config.yaml
model: "model that answers yes/no questions on an image's attributes"
dataset: "photos of plants and fungi (iNaturalist)"
train_examples: 45211
image_size: 96
crop_scale_min: 1
horizontal_flip: true
translate: 0.12
questions_per_image: 8
encoder_arch: "mlp_mixer"
encoder_norm: "layernorm"
encoder_norm_position: "post"
encoder_activation: "gelu"
encoder_mlp_ratio: 4
encoder_parallel_block: false
encoder_inner_norm: false
encoder_moe: "soft"
encoder_num_experts: 16
encoder_moe_every: 2
encoder_expert_mlp_ratio: 0.5
encoder_slots_per_expert: 2
encoder_shared_expert: true
encoder_patch_size: [12, 12]
encoder_layers: 6
encoder_width: 128
fusion: "cross_attention"
fusion_encoder_width: 192
fusion_encoder_layers: 8
fusion_encoder_norm: "layernorm"
fusion_encoder_norm_position: "pre"
fusion_encoder_activation: "gelu"
fusion_encoder_head_dim: 64
fusion_encoder_fused_qkv: false
fusion_encoder_bias: "all"
fusion_encoder_qk_norm: false
fusion_encoder_layer_scale_init: 1.0
fusion_encoder_parallel_block: false
fusion_encoder_moe: "top_k"
fusion_encoder_num_experts: 32
fusion_encoder_moe_every: 1
fusion_encoder_expert_mlp_ratio: 0.5
fusion_encoder_experts_per_token: 2
fusion_encoder_shared_expert: false
fusion_encoder_positions: "rope"
fusion_encoder_cross_attention_every: 2
residual_init: "zero_last"
optimizer: "soap"
beta2: 0.95
learning_rate: 0.0029
beta1: 0.9
shampoo_beta: 0.95
eps: 1e-08
precondition_frequency: 10
max_precond_dim: 1024
one_sided: true
adamw_lr_other_params: 0.0018
max_steps: 12600
batch_size: 64
epochs: 17.8
lr_schedule: "wsd"
decay_fraction: 0.4
final_lr_fraction: 0
warmup_steps: 2520
weight_decay: 0.07
adamw_weight_decay_other_params: 0
Rows from block 5 of the fusion encoder of a small model that answers yes/no questions on an image's attributes, named by matrix and row number. Rows with one number within an expert belong to one neuron, the router's apart. Each number is 50 + 15 x the weight over its row's rms, rounded and kept within 0 to 99. All counts start at 0. After the name is the row's rms in percent of the matrix's.
Before each expert's rows are labels from the 100 texts, of 14976, where the router gives the expert most weight on average: "tokens" is the input token at the peak. Only what is clearly more common there than usual is listed. The data: photos of plants and fungi (iNaturalist). In brackets: how many of the 100, against the usual share in percent.
# router: router (fusion_encoder.blocks.5.mlp.router.weight, 32x192, trained with AdamW), inputs 0-95
# up: expert up (fusion_encoder.blocks.5.mlp.up, 32x96x192), inputs 0-95
# down: expert down (fusion_encoder.blocks.5.mlp.down, 32x192x96, transposed), outputs 0-95

# expert 13
tokens: "order Pinales" (42 vs 1.4); "order Agaricales" (26 vs 0.5); "order Polyporales" (15 vs 0.6); "order Osmundales" (7 vs 0.3)
router.13 135:60 48 59 54 49 40 49 45 59 44 36 52 62 51 60 38 52 41 28 19 16 57 52 45 44 42 66 47 41 69 70 35 34 72 62 48 44 72 54 73 49 53 20 61 74 74 58 41 36 45 63 35 13 50 48 34 50 23 51 65 67 38 49 54 86 52 36 58 59 67 53 89 22 51 33 78 64 44 57 25 66 79 52 36 59 41 47 50 26 57 26 32 50 60 39 55
up.0 138:71 65 78 50 40 47 38 64 43 35 28 70 58 31 45 60 51 32 20 39 43 39 70 24 31 41 41 53 46 63 74 81 39 61 71 54 68 51 21 43 55 25 64 55 58 62 51 55 37 28 11 49 24 57 55 10 42 39 33 46 51 45 56 62 53 56 30 60 14 55 56 60 25 46 53 57 33 62 51 51 67 54 46 36 51 82 59 62 36 53 41 76 65 70 42 65
down.0 108:35 31 30 70 25 78 42 59 68 58 72 39 40 38 54 57 65 48 47 40 42 31 29 21 72 49 71 50 53 25 33 56 46 21 54 38 57 64 55 56 53 47 41 64 80 70 57 67 43 62 79 62 37 36 57 55 48 42 78 40 55 63 46 56 70 46 37 53 63 59 78 73 56 56 09 62 40 67 61 41 39 51 26 48 39 66 54 99 37 45 40 29 49 52 51 34
up.1 093:25 31 37 34 49 48 23 83 55 47 40 30 50 35 55 68 57 77 76 39 31 61 50 34 23 40 87 40 53 53 59 33 49 51 47 73 43 51 58 36 59 38 25 58 25 53 43 54 50 57 82 52 48 57 08 38 81 30 61 60 85 61 34 50 49 43 41 55 70 60 60 41 64 42 45 52 44 44 33 48 53 58 39 39 36 61 13 58 60 71 36 33 67 58 52 46
down.1 093:50 49 35 55 84 64 72 37 44 50 51 41 57 68 60 22 24 29 42 62 47 67 46 83 54 67 24 69 44 14 34 50 88 42 64 67 35 40 55 53 65 49 80 36 31 28 58 51 63 42 40 75 70 50 57 78 47 67 68 40 50 35 76 66 30 30 63 45 57 23 45 59 62 79 44 30 48 49 49 55 40 36 50 43 57 66 47 58 50 49 72 30 28 29 45 52
up.2 081:32 30 46 73 64 64 57 34 44 51 84 53 72 72 41 27 49 55 61 78 66 40 41 75 65 45 44 38 62 55 44 39 61 44 44 65 60 42 81 36 50 62 74 36 45 27 30 60 37 44 64 44 75 57 41 65 64 48 50 32 48 37 36 65 40 53 62 24 52 42 50 31 71 73 45 38 58 52 47 48 28 25 39 76 65 24 31 41 65 40 61 47 49 41 50 55
down.2 079:51 57 52 49 72 40 73 54 25 48 47 18 55 66 79 57 32 30 34 29 35 51 26 48 59 51 46 51 45 33 53 32 56 59 70 63 67 58 42 57 77 63 60 40 48 56 63 40 99 51 27 67 59 47 55 54 40 57 58 66 47 31 51 43 52 54 56 29 72 65 70 63 62 44 50 13 55 44 57 45 42 61 49 34 54 45 48 37 40 54 44 68 61 21 32 45
up.3 122:68 55 78 46 70 39 39 55 65 30 28 51 75 60 63 49 41 29 32 25 28 57 62 48 30 38 28 41 23 62 77 48 34 71 64 46 51 74 33 63 45 32 30 34 62 78 47 33 44 53 50 43 36 63 52 34 43 55 50 59 58 47 66 44 65 54 28 71 24 62 55 59 45 33 53 64 55 63 51 59 62 70 57 48 57 63 60 67 29 55 48 46 58 60 32 79
down.3 122:44 58 42 45 49 45 40 47 60 33 54 36 58 68 63 61 45 43 42 55 34 43 37 58 85 46 62 62 68 43 35 66 34 47 57 18 64 46 63 70 39 36 51 54 51 76 63 39 25 72 62 74 24 17 80 77 23 49 46 45 53 64 57 61 63 64 57 25 68 64 55 64 35 32 23 43 35 35 70 21 26 58 65 37 44 66 38 70 41 57 63 59 46 57 32 29
up.4 078:60 45 43 61 65 69 78 71 56 54 38 28 29 48 67 48 30 50 71 51 52 66 39 53 84 58 68 49 47 35 40 55 45 46 61 66 36 55 31 38 61 57 71 45 23 53 47 37 41 71 60 51 55 33 59 51 54 60 36 54 48 50 50 60 54 31 44 50 42 34 64 29 19 72 35 29 86 50 51 73 34 34 49 71 74 35 63 30 40 38 72 31 26 52 49 46
down.4 090:56 67 55 64 25 55 36 49 46 46 41 70 73 55 31 25 42 71 69 55 65 41 45 74 28 74 67 18 46 52 54 72 39 43 26 48 35 55 72 21 43 39 37 44 62 47 35 55 71 37 22 55 35 70 52 27 73 61 26 49 50 41 38 64 53 43 23 75 44 48 44 69 18 57 65 41 54 47 36 59 61 39 38 59 35 46 53 35 47 60 40 48 57 69 68 45
up.5 148:53 17 58 56 45 45 41 64 53 68 61 40 51 53 56 78 64 57 57 45 12 42 40 62 29 29 80 52 45 51 50 28 68 48 72 25 18 52 58 85 32 54 47 65 67 36 62 46 35 64 52 60 48 39 49 34 55 35 59 40 76 47 42 43 36 54 42 50 55 66 52 37 57 54 75 61 40 28 60 70 23 49 71 33 40 73 56 62 65 85 37 41 40 41 59 38
down.5 114:30 36 32 37 74 69 40 65 67 39 55 20 50 52 69 50 29 31 22 60 38 70 57 23 65 43 41 60 72 39 54 60 60 65 55 66 33 53 38 63 60 48 54 62 30 43 57 39 42 59 86 24 60 47 37 76 43 64 58 23 41 71 73 44 67 53 68 54 56 61 71 54 73 49 26 40 44 54 46 42 40 60 53 46 61 49 56 70 43 55 72 34 52 30 38 37
up.6 052:39 72 27 32 35 49 68 36 63 30 69 56 36 62 35 58 33 61 53 55 47 38 39 63 26 60 21 54 70 39 31 34 30 38 49 29 77 34 69 44 56 29 24 60 59 37 55 55 54 33 55 59 62 43 77 59 65 60 43 34 64 53 72 65 53 53 74 49 77 62 60 45 57 38 73 38 58 28 31 62 43 28 62 36 73 45 39 46 41 45 64 39 74 53 16 47
down.6 058:77 37 61 41 46 26 42 29 22 60 30 56 41 47 44 45 47 51 70 59 57 28 63 61 24 63 43 24 42 80 79 48 67 64 55 50 48 36 42 33 59 66 53 25 38 35 48 58 53 37 34 55 70 76 17 22 59 32 84 39 58 55 29 22 71 42 33 37 42 37 49 02 12 73 54 57 62 69 59 49 52 63 45 56 52 29 46 40 78 38 49 60 58 48 73 59

# expert 31
tokens: "kingdom Plantae" (94 vs 12.3)
router.31 113:61 44 51 53 57 65 58 40 69 83 44 71 34 51 56 48 58 38 66 36 43 68 60 39 54 49 49 66 39 69 69 43 25 82 33 15 46 44 21 31 34 57 37 59 60 66 59 54 41 69 28 44 34 30 53 84 33 35 79 33 30 80 46 61 60 57 70 43 27 40 47 46 59 45 45 75 75 64 61 34 49 60 48 79 34 38 80 15 62 30 40 61 42 44 37 49
up.0 236:58 51 47 51 49 72 55 50 59 66 47 06 71 20 64 48 68 46 16 61 47 46 42 24 46 29 48 29 68 54 32 44 49 64 37 66 64 63 63 64 48 49 61 46 75 58 42 38 68 62 54 28 46 35 35 70 38 51 58 61 63 45 13 20 47 71 47 54 59 33 81 34 78 45 36 69 19 53 35 40 29 55 40 89 35 50 57 68 35 55 63 49 43 43 59 46
down.0 378:44 47 55 58 66 66 21 64 55 31 34 18 72 36 64 48 47 41 31 68 20 58 45 46 76 36 57 45 59 45 36 71 39 49 72 62 62 61 40 81 53 38 72 58 60 57 64 27 68 65 58 52 47 36 63 76 28 63 50 41 40 39 48 70 54 50 46 53 61 58 66 52 48 55 47 35 22 33 33 41 28 55 70 50 20 58 27 67 23 81 57 55 59 56 36 40
up.1 082:35 61 55 37 74 53 83 27 74 45 40 93 30 58 50 70 49 32 38 45 64 51 59 53 49 72 14 65 50 58 47 50 41 66 41 21 43 47 30 49 20 33 43 59 41 43 53 63 37 35 56 58 46 55 53 59 41 49 64 24 46 54 77 44 48 42 60 33 44 31 50 43 52 40 38 69 93 60 66 33 53 46 30 13 70 52 77 31 57 12 67 43 53 37 37 63
down.1 078:60 50 28 45 33 35 77 55 27 61 61 73 47 52 66 50 50 63 68 54 63 47 47 59 10 53 58 72 35 49 70 28 54 45 47 32 35 08 68 34 47 44 44 34 57 45 29 70 30 39 29 21 58 81 22 30 60 38 47 45 44 68 47 29 44 53 61 68 47 48 44 44 58 55 68 56 77 54 77 54 60 61 35 51 67 58 55 40 85 31 38 44 41 42 65 62
up.2 107:45 61 59 43 33 50 27 72 46 52 28 26 73 44 51 57 37 65 58 55 37 32 64 52 60 67 59 36 30 26 29 52 38 56 57 66 53 68 23 59 52 59 35 34 54 56 22 56 61 24 44 64 58 34 53 64 56 53 46 59 61 20 39 51 67 57 33 43 58 54 42 93 66 32 57 22 32 33 29 58 67 52 41 68 56 40 43 67 20 53 36 66 57 58 68 44
down.2 086:53 49 52 63 66 43 61 39 53 41 44 29 58 55 80 47 48 38 17 40 27 41 36 50 82 54 41 63 55 28 49 50 58 42 41 52 80 68 43 73 44 32 66 47 34 60 57 52 48 58 65 82 48 30 73 81 25 58 46 47 38 54 60 54 53 60 58 30 63 33 69 74 59 44 50 35 40 25 49 36 21 44 65 24 53 57 36 56 46 63 69 57 52 42 29 36
up.3 104:54 75 72 49 50 63 55 49 39 60 47 66 60 41 63 58 44 38 64 44 76 55 62 42 49 35 58 46 53 45 50 62 32 47 67 47 43 34 40 46 59 62 68 32 19 20 64 49 62 61 57 53 71 84 41 34 41 36 50 47 47 69 48 45 45 45 46 57 22 33 29 27 46 57 47 32 67 74 79 46 71 60 33 46 63 57 43 58 72 53 27 37 46 55 88 65
down.3 090:46 56 41 66 53 58 36 64 35 59 40 28 54 19 66 58 46 56 38 61 21 36 40 55 60 36 71 32 78 49 27 47 48 29 33 67 64 50 66 72 60 37 82 66 49 61 49 46 48 65 46 49 65 30 46 72 37 44 38 49 34 53 31 64 53 72 58 54 78 59 59 58 34 61 37 60 34 44 36 40 16 53 74 50 06 25 39 35 34 69 49 49 36 55 53 32
up.4 078:43 26 49 38 78 48 70 40 67 50 54 86 39 54 33 44 55 36 54 27 64 47 81 41 33 75 40 65 57 62 55 45 79 52 63 33 64 16 38 24 37 46 36 65 39 58 62 71 38 33 51 71 51 45 88 62 57 47 36 32 46 63 67 24 55 31 70 51 36 48 35 36 47 62 52 45 78 60 51 23 53 64 32 50 53 69 53 26 74 22 41 71 64 27 48 77
down.4 101:61 52 40 52 35 31 77 39 39 65 68 77 31 59 39 55 51 78 63 55 83 46 58 58 26 52 36 48 33 54 71 37 57 36 29 48 36 28 72 19 48 60 41 31 47 37 37 59 38 36 58 33 51 73 32 27 72 47 60 57 60 66 46 34 45 58 39 62 37 51 30 46 60 57 48 50 79 64 67 73 68 51 42 29 74 46 54 52 83 25 39 37 36 58 60 66
up.5 098:38 52 49 31 56 43 57 63 58 55 45 88 46 53 41 68 36 50 30 43 55 45 60 58 42 66 46 70 39 58 59 51 41 42 38 24 55 35 26 39 24 31 35 25 25 73 59 55 24 51 44 55 70 67 57 56 60 59 71 51 46 75 79 49 36 75 69 39 38 44 39 17 45 43 31 69 87 75 64 21 55 59 46 46 67 48 64 25 69 34 57 50 38 56 34 75
down.5 121:63 78 44 55 30 50 61 34 45 74 56 83 48 58 37 52 52 61 79 16 71 48 35 62 34 62 64 42 33 50 49 56 39 47 38 26 37 41 68 20 45 48 38 58 48 52 41 72 55 41 18 65 50 57 43 15 65 30 35 57 59 51 36 46 39 33 53 48 46 39 39 50 53 45 58 48 68 46 67 54 61 38 32 58 69 54 73 21 58 27 40 71 48 38 69 57
up.6 046:44 57 20 50 34 34 51 56 56 49 42 36 16 44 37 70 41 77 69 52 53 45 34 35 46 49 59 41 55 59 52 40 75 60 57 67 29 39 64 47 52 78 43 49 53 33 48 74 60 43 42 69 56 54 44 46 83 37 67 68 61 50 60 53 53 46 57 49 69 52 63 37 41 52 37 31 64 41 48 79 61 81 23 45 44 45 40 55 63 63 38 58 43 43 76 42
down.6 047:46 69 40 37 45 39 56 36 51 39 30 75 50 66 23 24 56 56 64 54 62 39 44 69 39 76 43 22 52 41 48 48 56 44 59 50 68 45 40 41 51 73 29 36 39 48 50 58 72 36 49 57 44 48 55 53 56 65 34 55 55 13 31 59 47 67 36 32 52 66 51 50 53 43 51 69 56 67 60 44 66 44 43 48 58 28 36 45 52 33 63 56 66 50 27 71

# expert 17
tokens: "class Liliopsida" (76 vs 4.2)
router.17 092:34 48 82 33 41 61 38 59 51 46 58 38 71 30 49 46 22 72 41 55 39 79 60 39 63 43 65 53 41 47 51 43 50 62 74 60 45 62 67 41 32 26 52 46 19 54 47 19 52 80 60 45 30 52 51 18 50 72 43 56 34 33 59 40 42 43 52 57 48 78 52 42 50 60 41 25 20 25 51 32 45 61 56 69 40 48 23 52 31 81 49 78 47 62 52 78
up.4 107:37 48 30 53 45 44 46 45 60 50 51 38 44 61 34 52 51 25 49 41 46 51 34 24 57 61 51 34 51 42 49 58 36 52 55 28 61 59 54 46 76 51 22 42 30 54 58 71 81 34 57 20 68 62 56 72 68 54 63 39 60 62 33 47 43 49 55 52 55 63 50 36 95 27 52 65 36 49 71 47 39 49 31 56 51 60 59 22 49 49 60 51 57 44 62 26
down.4 102:28 37 29 61 73 69 64 57 59 41 64 29 26 51 57 48 32 44 40 47 42 65 24 58 43 52 26 56 60 48 28 57 65 29 68 40 60 33 53 63 52 34 64 64 37 52 45 41 28 49 47 36 61 47 58 61 47 54 46 34 25 50 76 44 56 50 71 60 52 67 70 56 63 48 47 32 47 33 55 24 38 65 55 33 48 45 32 68 36 60 55 70 72 62 20 51
up.5 096:39 44 45 24 49 47 35 79 58 16 51 35 69 37 22 67 28 57 53 73 50 31 53 47 33 55 63 57 55 77 44 62 43 71 73 80 22 52 86 62 40 67 55 36 43 64 41 45 68 61 38 64 65 53 32 48 53 43 84 41 57 54 62 36 41 55 54 53 46 41 66 10 40 55 52 34 27 48 44 11 78 75 46 66 39 64 21 59 55 35 59 61 58 53 49 45
down.5 090:52 42 44 53 44 57 50 67 35 64 49 64 20 29 67 76 55 70 68 37 37 62 34 37 56 33 58 53 59 49 40 50 39 35 57 49 21 30 45 52 52 31 36 29 54 65 53 57 44 60 51 31 32 62 43 63 47 47 45 59 45 61 60 79 34 45 42 76 51 33 19 56 51 49 47 47 54 61 48 54 58 69 82 26 11 42 49 72 79 61 28 28 69 81 36 55
up.6 081:57 23 76 55 59 32 38 48 69 72 41 52 41 53 66 82 73 35 33 37 66 39 63 63 30 00 78 74 59 71 72 48 50 41 38 29 44 36 46 73 52 41 62 57 62 74 84 59 37 52 70 63 52 48 42 30 65 46 68 38 46 71 51 29 66 51 66 60 54 39 41 49 56 20 64 61 51 44 30 59 60 45 41 34 64 43 56 67 62 53 29 48 42 55 82 28
down.6 071:73 63 43 55 33 65 51 59 37 48 49 69 42 39 38 43 62 61 59 59 59 44 30 71 58 68 75 47 49 39 56 59 26 33 29 44 71 35 47 42 41 72 33 74 47 64 47 61 40 53 17 57 52 18 75 36 48 33 35 64 64 40 24 73 50 43 63 42 72 23 48 50 37 58 48 70 62 43 44 62 55 24 35 72 65 66 52 53 38 30 46 50 48 31 39 39
up.7 092:50 60 27 53 44 43 51 09 40 64 29 82 41 81 23 47 37 24 45 35 57 33 58 49 50 62 30 49 70 40 48 58 65 63 38 51 53 38 51 35 48 39 26 70 71 39 35 60 35 24 66 67 50 62 63 70 60 42 53 34 78 30 52 39 32 36 61 40 56 37 28 60 44 40 83 61 52 39 33 45 66 31 34 20 56 43 47 34 58 25 59 40 53 41 41 24
down.7 064:38 50 50 26 50 46 47 58 70 33 66 45 33 69 56 50 36 46 47 72 67 28 70 36 63 56 24 58 47 58 73 73 39 47 48 52 65 49 54 54 42 40 43 43 45 59 60 62 17 48 80 52 56 58 58 59 41 66 59 52 37 62 66 44 58 41 36 23 45 46 48 61 59 43 30 44 44 69 85 52 70 54 51 46 84 76 61 75 42 30 51 59 61 51 32 36
up.8 105:62 68 66 44 40 50 34 70 41 40 45 43 50 29 59 41 36 76 57 84 23 50 69 68 79 56 54 62 20 77 52 36 59 39 55 70 51 38 63 52 26 37 55 26 38 48 22 38 39 83 47 27 37 43 40 57 39 59 33 60 46 21 42 78 47 72 40 32 58 61 89 45 17 60 42 48 31 40 49 44 63 70 62 45 36 47 44 38 53 53 37 65 51 55 27 49
down.8 087:63 39 54 59 40 37 13 22 62 48 51 50 67 55 37 85 57 34 39 57 36 39 67 32 35 26 46 21 81 70 57 63 61 73 71 48 38 77 47 62 62 39 49 47 58 39 39 44 56 64 74 43 40 60 34 50 41 52 32 38 49 53 56 23 59 55 38 42 45 71 47 37 66 62 70 63 37 75 33 39 37 60 73 45 15 50 59 44 69 71 60 63 58 50 51 31
up.9 083:37 53 41 48 33 46 53 43 51 62 34 44 35 47 40 34 26 57 29 59 62 30 47 41 33 60 47 68 58 46 13 70 70 24 35 57 55 42 49 57 59 58 53 63 29 66 15 60 56 18 54 51 62 40 62 67 55 58 51 62 51 35 63 63 44 59 40 57 60 46 48 25 53 54 39 39 45 48 31 41 64 57 30 76 59 48 31 59 52 72 90 26 62 38 63 52
down.9 076:62 56 63 66 32 50 54 32 54 74 38 68 25 19 52 50 53 70 70 38 62 42 66 70 19 40 49 31 28 61 83 38 30 70 44 39 40 45 53 46 52 57 36 49 55 60 49 60 41 61 36 57 52 64 19 36 48 45 61 61 24 52 39 29 19 41 54 71 24 66 24 23 40 45 77 39 64 75 38 54 75 54 64 52 50 45 61 31 83 48 40 50 54 78 50 62
up.10 080:80 73 67 67 51 42 62 55 47 45 46 41 34 81 48 42 34 36 66 36 59 50 49 47 74 47 34 64 38 46 71 21 66 54 38 21 54 79 37 71 56 52 43 60 67 61 57 66 52 35 49 44 63 40 59 49 50 39 30 69 70 58 63 73 33 38 33 50 62 31 65 30 26 20 34 78 48 58 46 70 46 38 42 60 58 52 79 41 44 47 38 54 46 38 50 64
down.10 085:54 54 62 47 31 17 45 30 43 63 33 63 57 49 31 44 48 41 66 51 60 31 71 65 53 59 46 49 23 73 63 28 48 73 41 52 37 49 57 30 52 54 34 32 52 30 30 55 65 36 59 39 55 80 27 31 71 47 52 41 73 58 41 51 47 48 32 36 47 50 27 19 46 64 86 42 56 58 55 65 64 36 39 37 46 33 39 24 63 38 31 22 67 58 68 51

# expert 14
tokens: "order Asparagales" (36 vs 2.2); "order Alismatales" (21 vs 0.5); "order Poales" (17 vs 1); "order Liliales" (14 vs 0.8)
router.14 138:53 42 48 72 64 65 46 47 39 48 54 48 72 41 67 54 41 47 67 67 50 54 38 57 57 44 70 41 33 73 50 25 64 44 65 66 62 79 45 37 38 50 74 34 57 28 40 46 55 65 53 47 41 54 60 56 55 69 26 57 22 36 41 58 22 41 48 70 49 54 39 38 38 68 97 43 54 46 90 44 39 65 59 42 48 64 53 33 43 36 40 73 67 55 37 58
up.0 098:40 46 39 58 65 40 38 57 53 77 42 26 51 66 49 57 73 40 64 47 23 44 40 57 43 57 80 66 61 53 35 46 62 62 62 62 45 53 77 54 57 56 55 37 49 56 36 64 51 56 41 55 42 44 39 72 40 52 51 45 66 68 42 44 62 71 54 15 59 58 83 43 53 72 37 76 45 73 50 40 13 39 40 41 44 45 39 34 57 35 58 70 39 24 70 37
down.0 084:73 35 68 54 57 28 43 46 61 66 60 61 52 55 63 90 42 45 51 47 37 46 63 56 68 29 71 55 19 38 62 32 44 62 57 44 33 71 36 71 51 54 33 39 58 70 66 41 50 79 62 62 41 56 51 64 38 28 63 68 43 81 55 55 44 47 41 47 42 31 11 40 49 28 46 59 43 55 51 67 47 51 73 41 59 77 63 79 62 63 48 42 41 50 48 36
up.1 065:33 25 42 17 44 30 61 17 34 51 46 40 74 54 48 69 53 55 58 36 37 09 64 73 46 30 70 38 51 44 46 32 47 37 56 40 29 34 62 71 64 51 42 43 69 59 44 56 63 48 52 50 49 72 27 50 72 21 61 31 75 51 40 50 65 49 32 40 79 57 37 75 68 33 59 35 72 47 58 47 66 42 59 49 44 45 34 51 74 64 41 33 54 38 72 11
down.1 056:56 50 58 53 62 51 64 36 78 49 66 57 40 71 31 44 39 24 50 56 60 69 64 63 62 73 24 58 12 51 68 51 67 74 46 36 58 65 53 45 53 69 62 44 51 32 54 56 51 35 43 58 56 56 50 43 52 58 71 45 33 46 73 24 35 28 59 57 51 46 64 39 60 53 67 41 53 54 53 62 44 28 48 26 63 61 55 55 74 28 59 62 64 22 48 27
up.2 158:47 70 52 63 58 72 46 47 32 32 72 46 61 22 58 36 39 52 46 58 21 69 35 61 75 54 47 27 31 68 46 48 53 46 54 67 57 53 43 31 35 38 75 64 70 28 48 39 36 71 57 45 41 54 70 44 48 68 23 55 32 50 54 76 21 30 59 60 59 55 35 34 40 63 83 35 45 47 72 38 35 45 74 44 26 33 60 50 33 54 31 58 62 73 22 46
down.2 193:41 35 52 52 59 49 55 52 51 38 46 25 49 53 59 59 54 43 16 58 19 53 54 59 43 30 47 67 75 45 23 52 49 50 59 48 73 39 58 77 47 23 68 57 57 56 63 34 42 67 60 53 62 44 65 76 27 65 64 32 33 61 59 40 51 65 78 43 62 55 70 38 59 46 44 54 30 32 49 32 26 67 73 51 30 48 38 58 54 69 49 60 45 55 38 42
up.3 117:47 57 45 60 60 72 57 49 42 41 55 31 42 45 72 46 58 66 28 45 27 55 49 55 70 34 55 39 28 57 32 84 73 44 29 59 58 66 50 41 43 41 64 53 40 28 51 37 45 55 59 54 48 14 78 70 27 59 35 62 24 56 34 35 51 63 23 47 60 27 60 52 47 79 63 51 49 64 47 77 29 44 60 34 34 41 85 49 34 32 63 73 35 64 35 57
down.3 116:35 43 66 49 61 49 16 45 58 30 52 56 69 62 55 41 32 33 54 77 41 58 50 77 39 76 68 47 54 60 43 42 28 68 84 25 56 47 63 52 31 41 65 34 50 20 66 28 62 50 62 26 53 58 69 52 41 73 54 23 52 36 49 52 23 48 43 48 65 81 70 38 70 50 57 53 40 42 74 34 16 46 68 56 43 55 34 61 48 60 45 57 63 45 33 51
up.4 086:53 80 57 40 55 50 62 48 50 35 34 64 39 77 42 54 15 28 56 54 63 42 41 51 30 70 21 66 63 48 28 48 67 57 53 31 53 59 30 26 40 71 41 26 29 44 47 74 43 30 44 68 49 59 56 55 65 60 59 22 34 29 71 50 56 49 49 41 50 49 43 71 45 36 49 53 58 62 50 25 62 41 40 42 77 59 51 35 46 16 82 71 58 60 43 57
down.4 087:52 64 51 48 39 37 47 46 36 49 53 86 60 39 44 51 51 61 74 54 83 42 64 66 35 52 63 39 26 71 52 25 72 59 35 50 52 50 51 22 42 78 58 62 60 49 38 70 57 49 57 62 41 56 51 21 71 19 45 70 63 56 39 52 49 53 52 41 46 37 38 48 37 55 68 66 76 64 46 65 87 34 36 44 68 23 67 48 43 08 56 36 46 47 69 57
up.5 198:64 71 56 52 54 58 54 54 41 23 56 49 73 43 73 44 41 61 59 68 22 44 36 70 66 55 75 46 29 65 25 37 43 42 64 49 71 47 43 47 45 47 75 41 63 38 56 42 42 86 36 54 55 39 63 62 37 67 19 56 38 40 35 63 24 47 46 46 47 56 65 23 21 54 68 55 32 53 68 47 13 48 75 52 32 40 61 32 36 33 32 69 58 59 26 66
down.5 244:43 34 50 34 53 48 48 58 61 28 60 30 52 49 58 71 57 48 21 56 24 48 58 46 56 18 55 68 69 52 40 60 33 44 57 33 72 49 60 78 31 23 62 48 68 73 66 32 40 77 56 54 47 36 65 79 30 55 55 41 30 66 59 37 56 73 60 46 53 58 62 39 55 38 31 69 32 38 58 27 26 76 65 51 33 48 53 62 48 73 44 67 52 61 47 47
up.6 072:63 49 70 55 25 40 22 27 72 48 38 74 37 49 44 60 29 41 85 54 54 35 84 44 19 49 52 31 51 78 58 50 57 81 54 20 28 59 54 62 51 46 36 44 25 46 38 57 58 51 48 46 64 48 35 52 66 42 61 42 48 66 54 32 79 34 16 37 49 42 60 15 59 76 29 83 42 74 68 75 65 55 42 53 63 32 50 38 80 43 59 85 47 45 74 32
down.6 057:53 70 36 51 61 63 60 41 17 51 55 66 56 52 63 39 44 25 41 41 59 71 35 65 66 48 51 57 69 43 52 68 65 36 15 65 59 59 60 33 29 80 48 79 55 46 50 58 68 58 56 33 46 43 54 50 39 46 58 41 72 55 39 27 27 52 57 49 84 21 58 43 38 68 48 53 53 31 56 40 44 29 47 25 41 47 54 30 47 38 58 39 43 11 56 28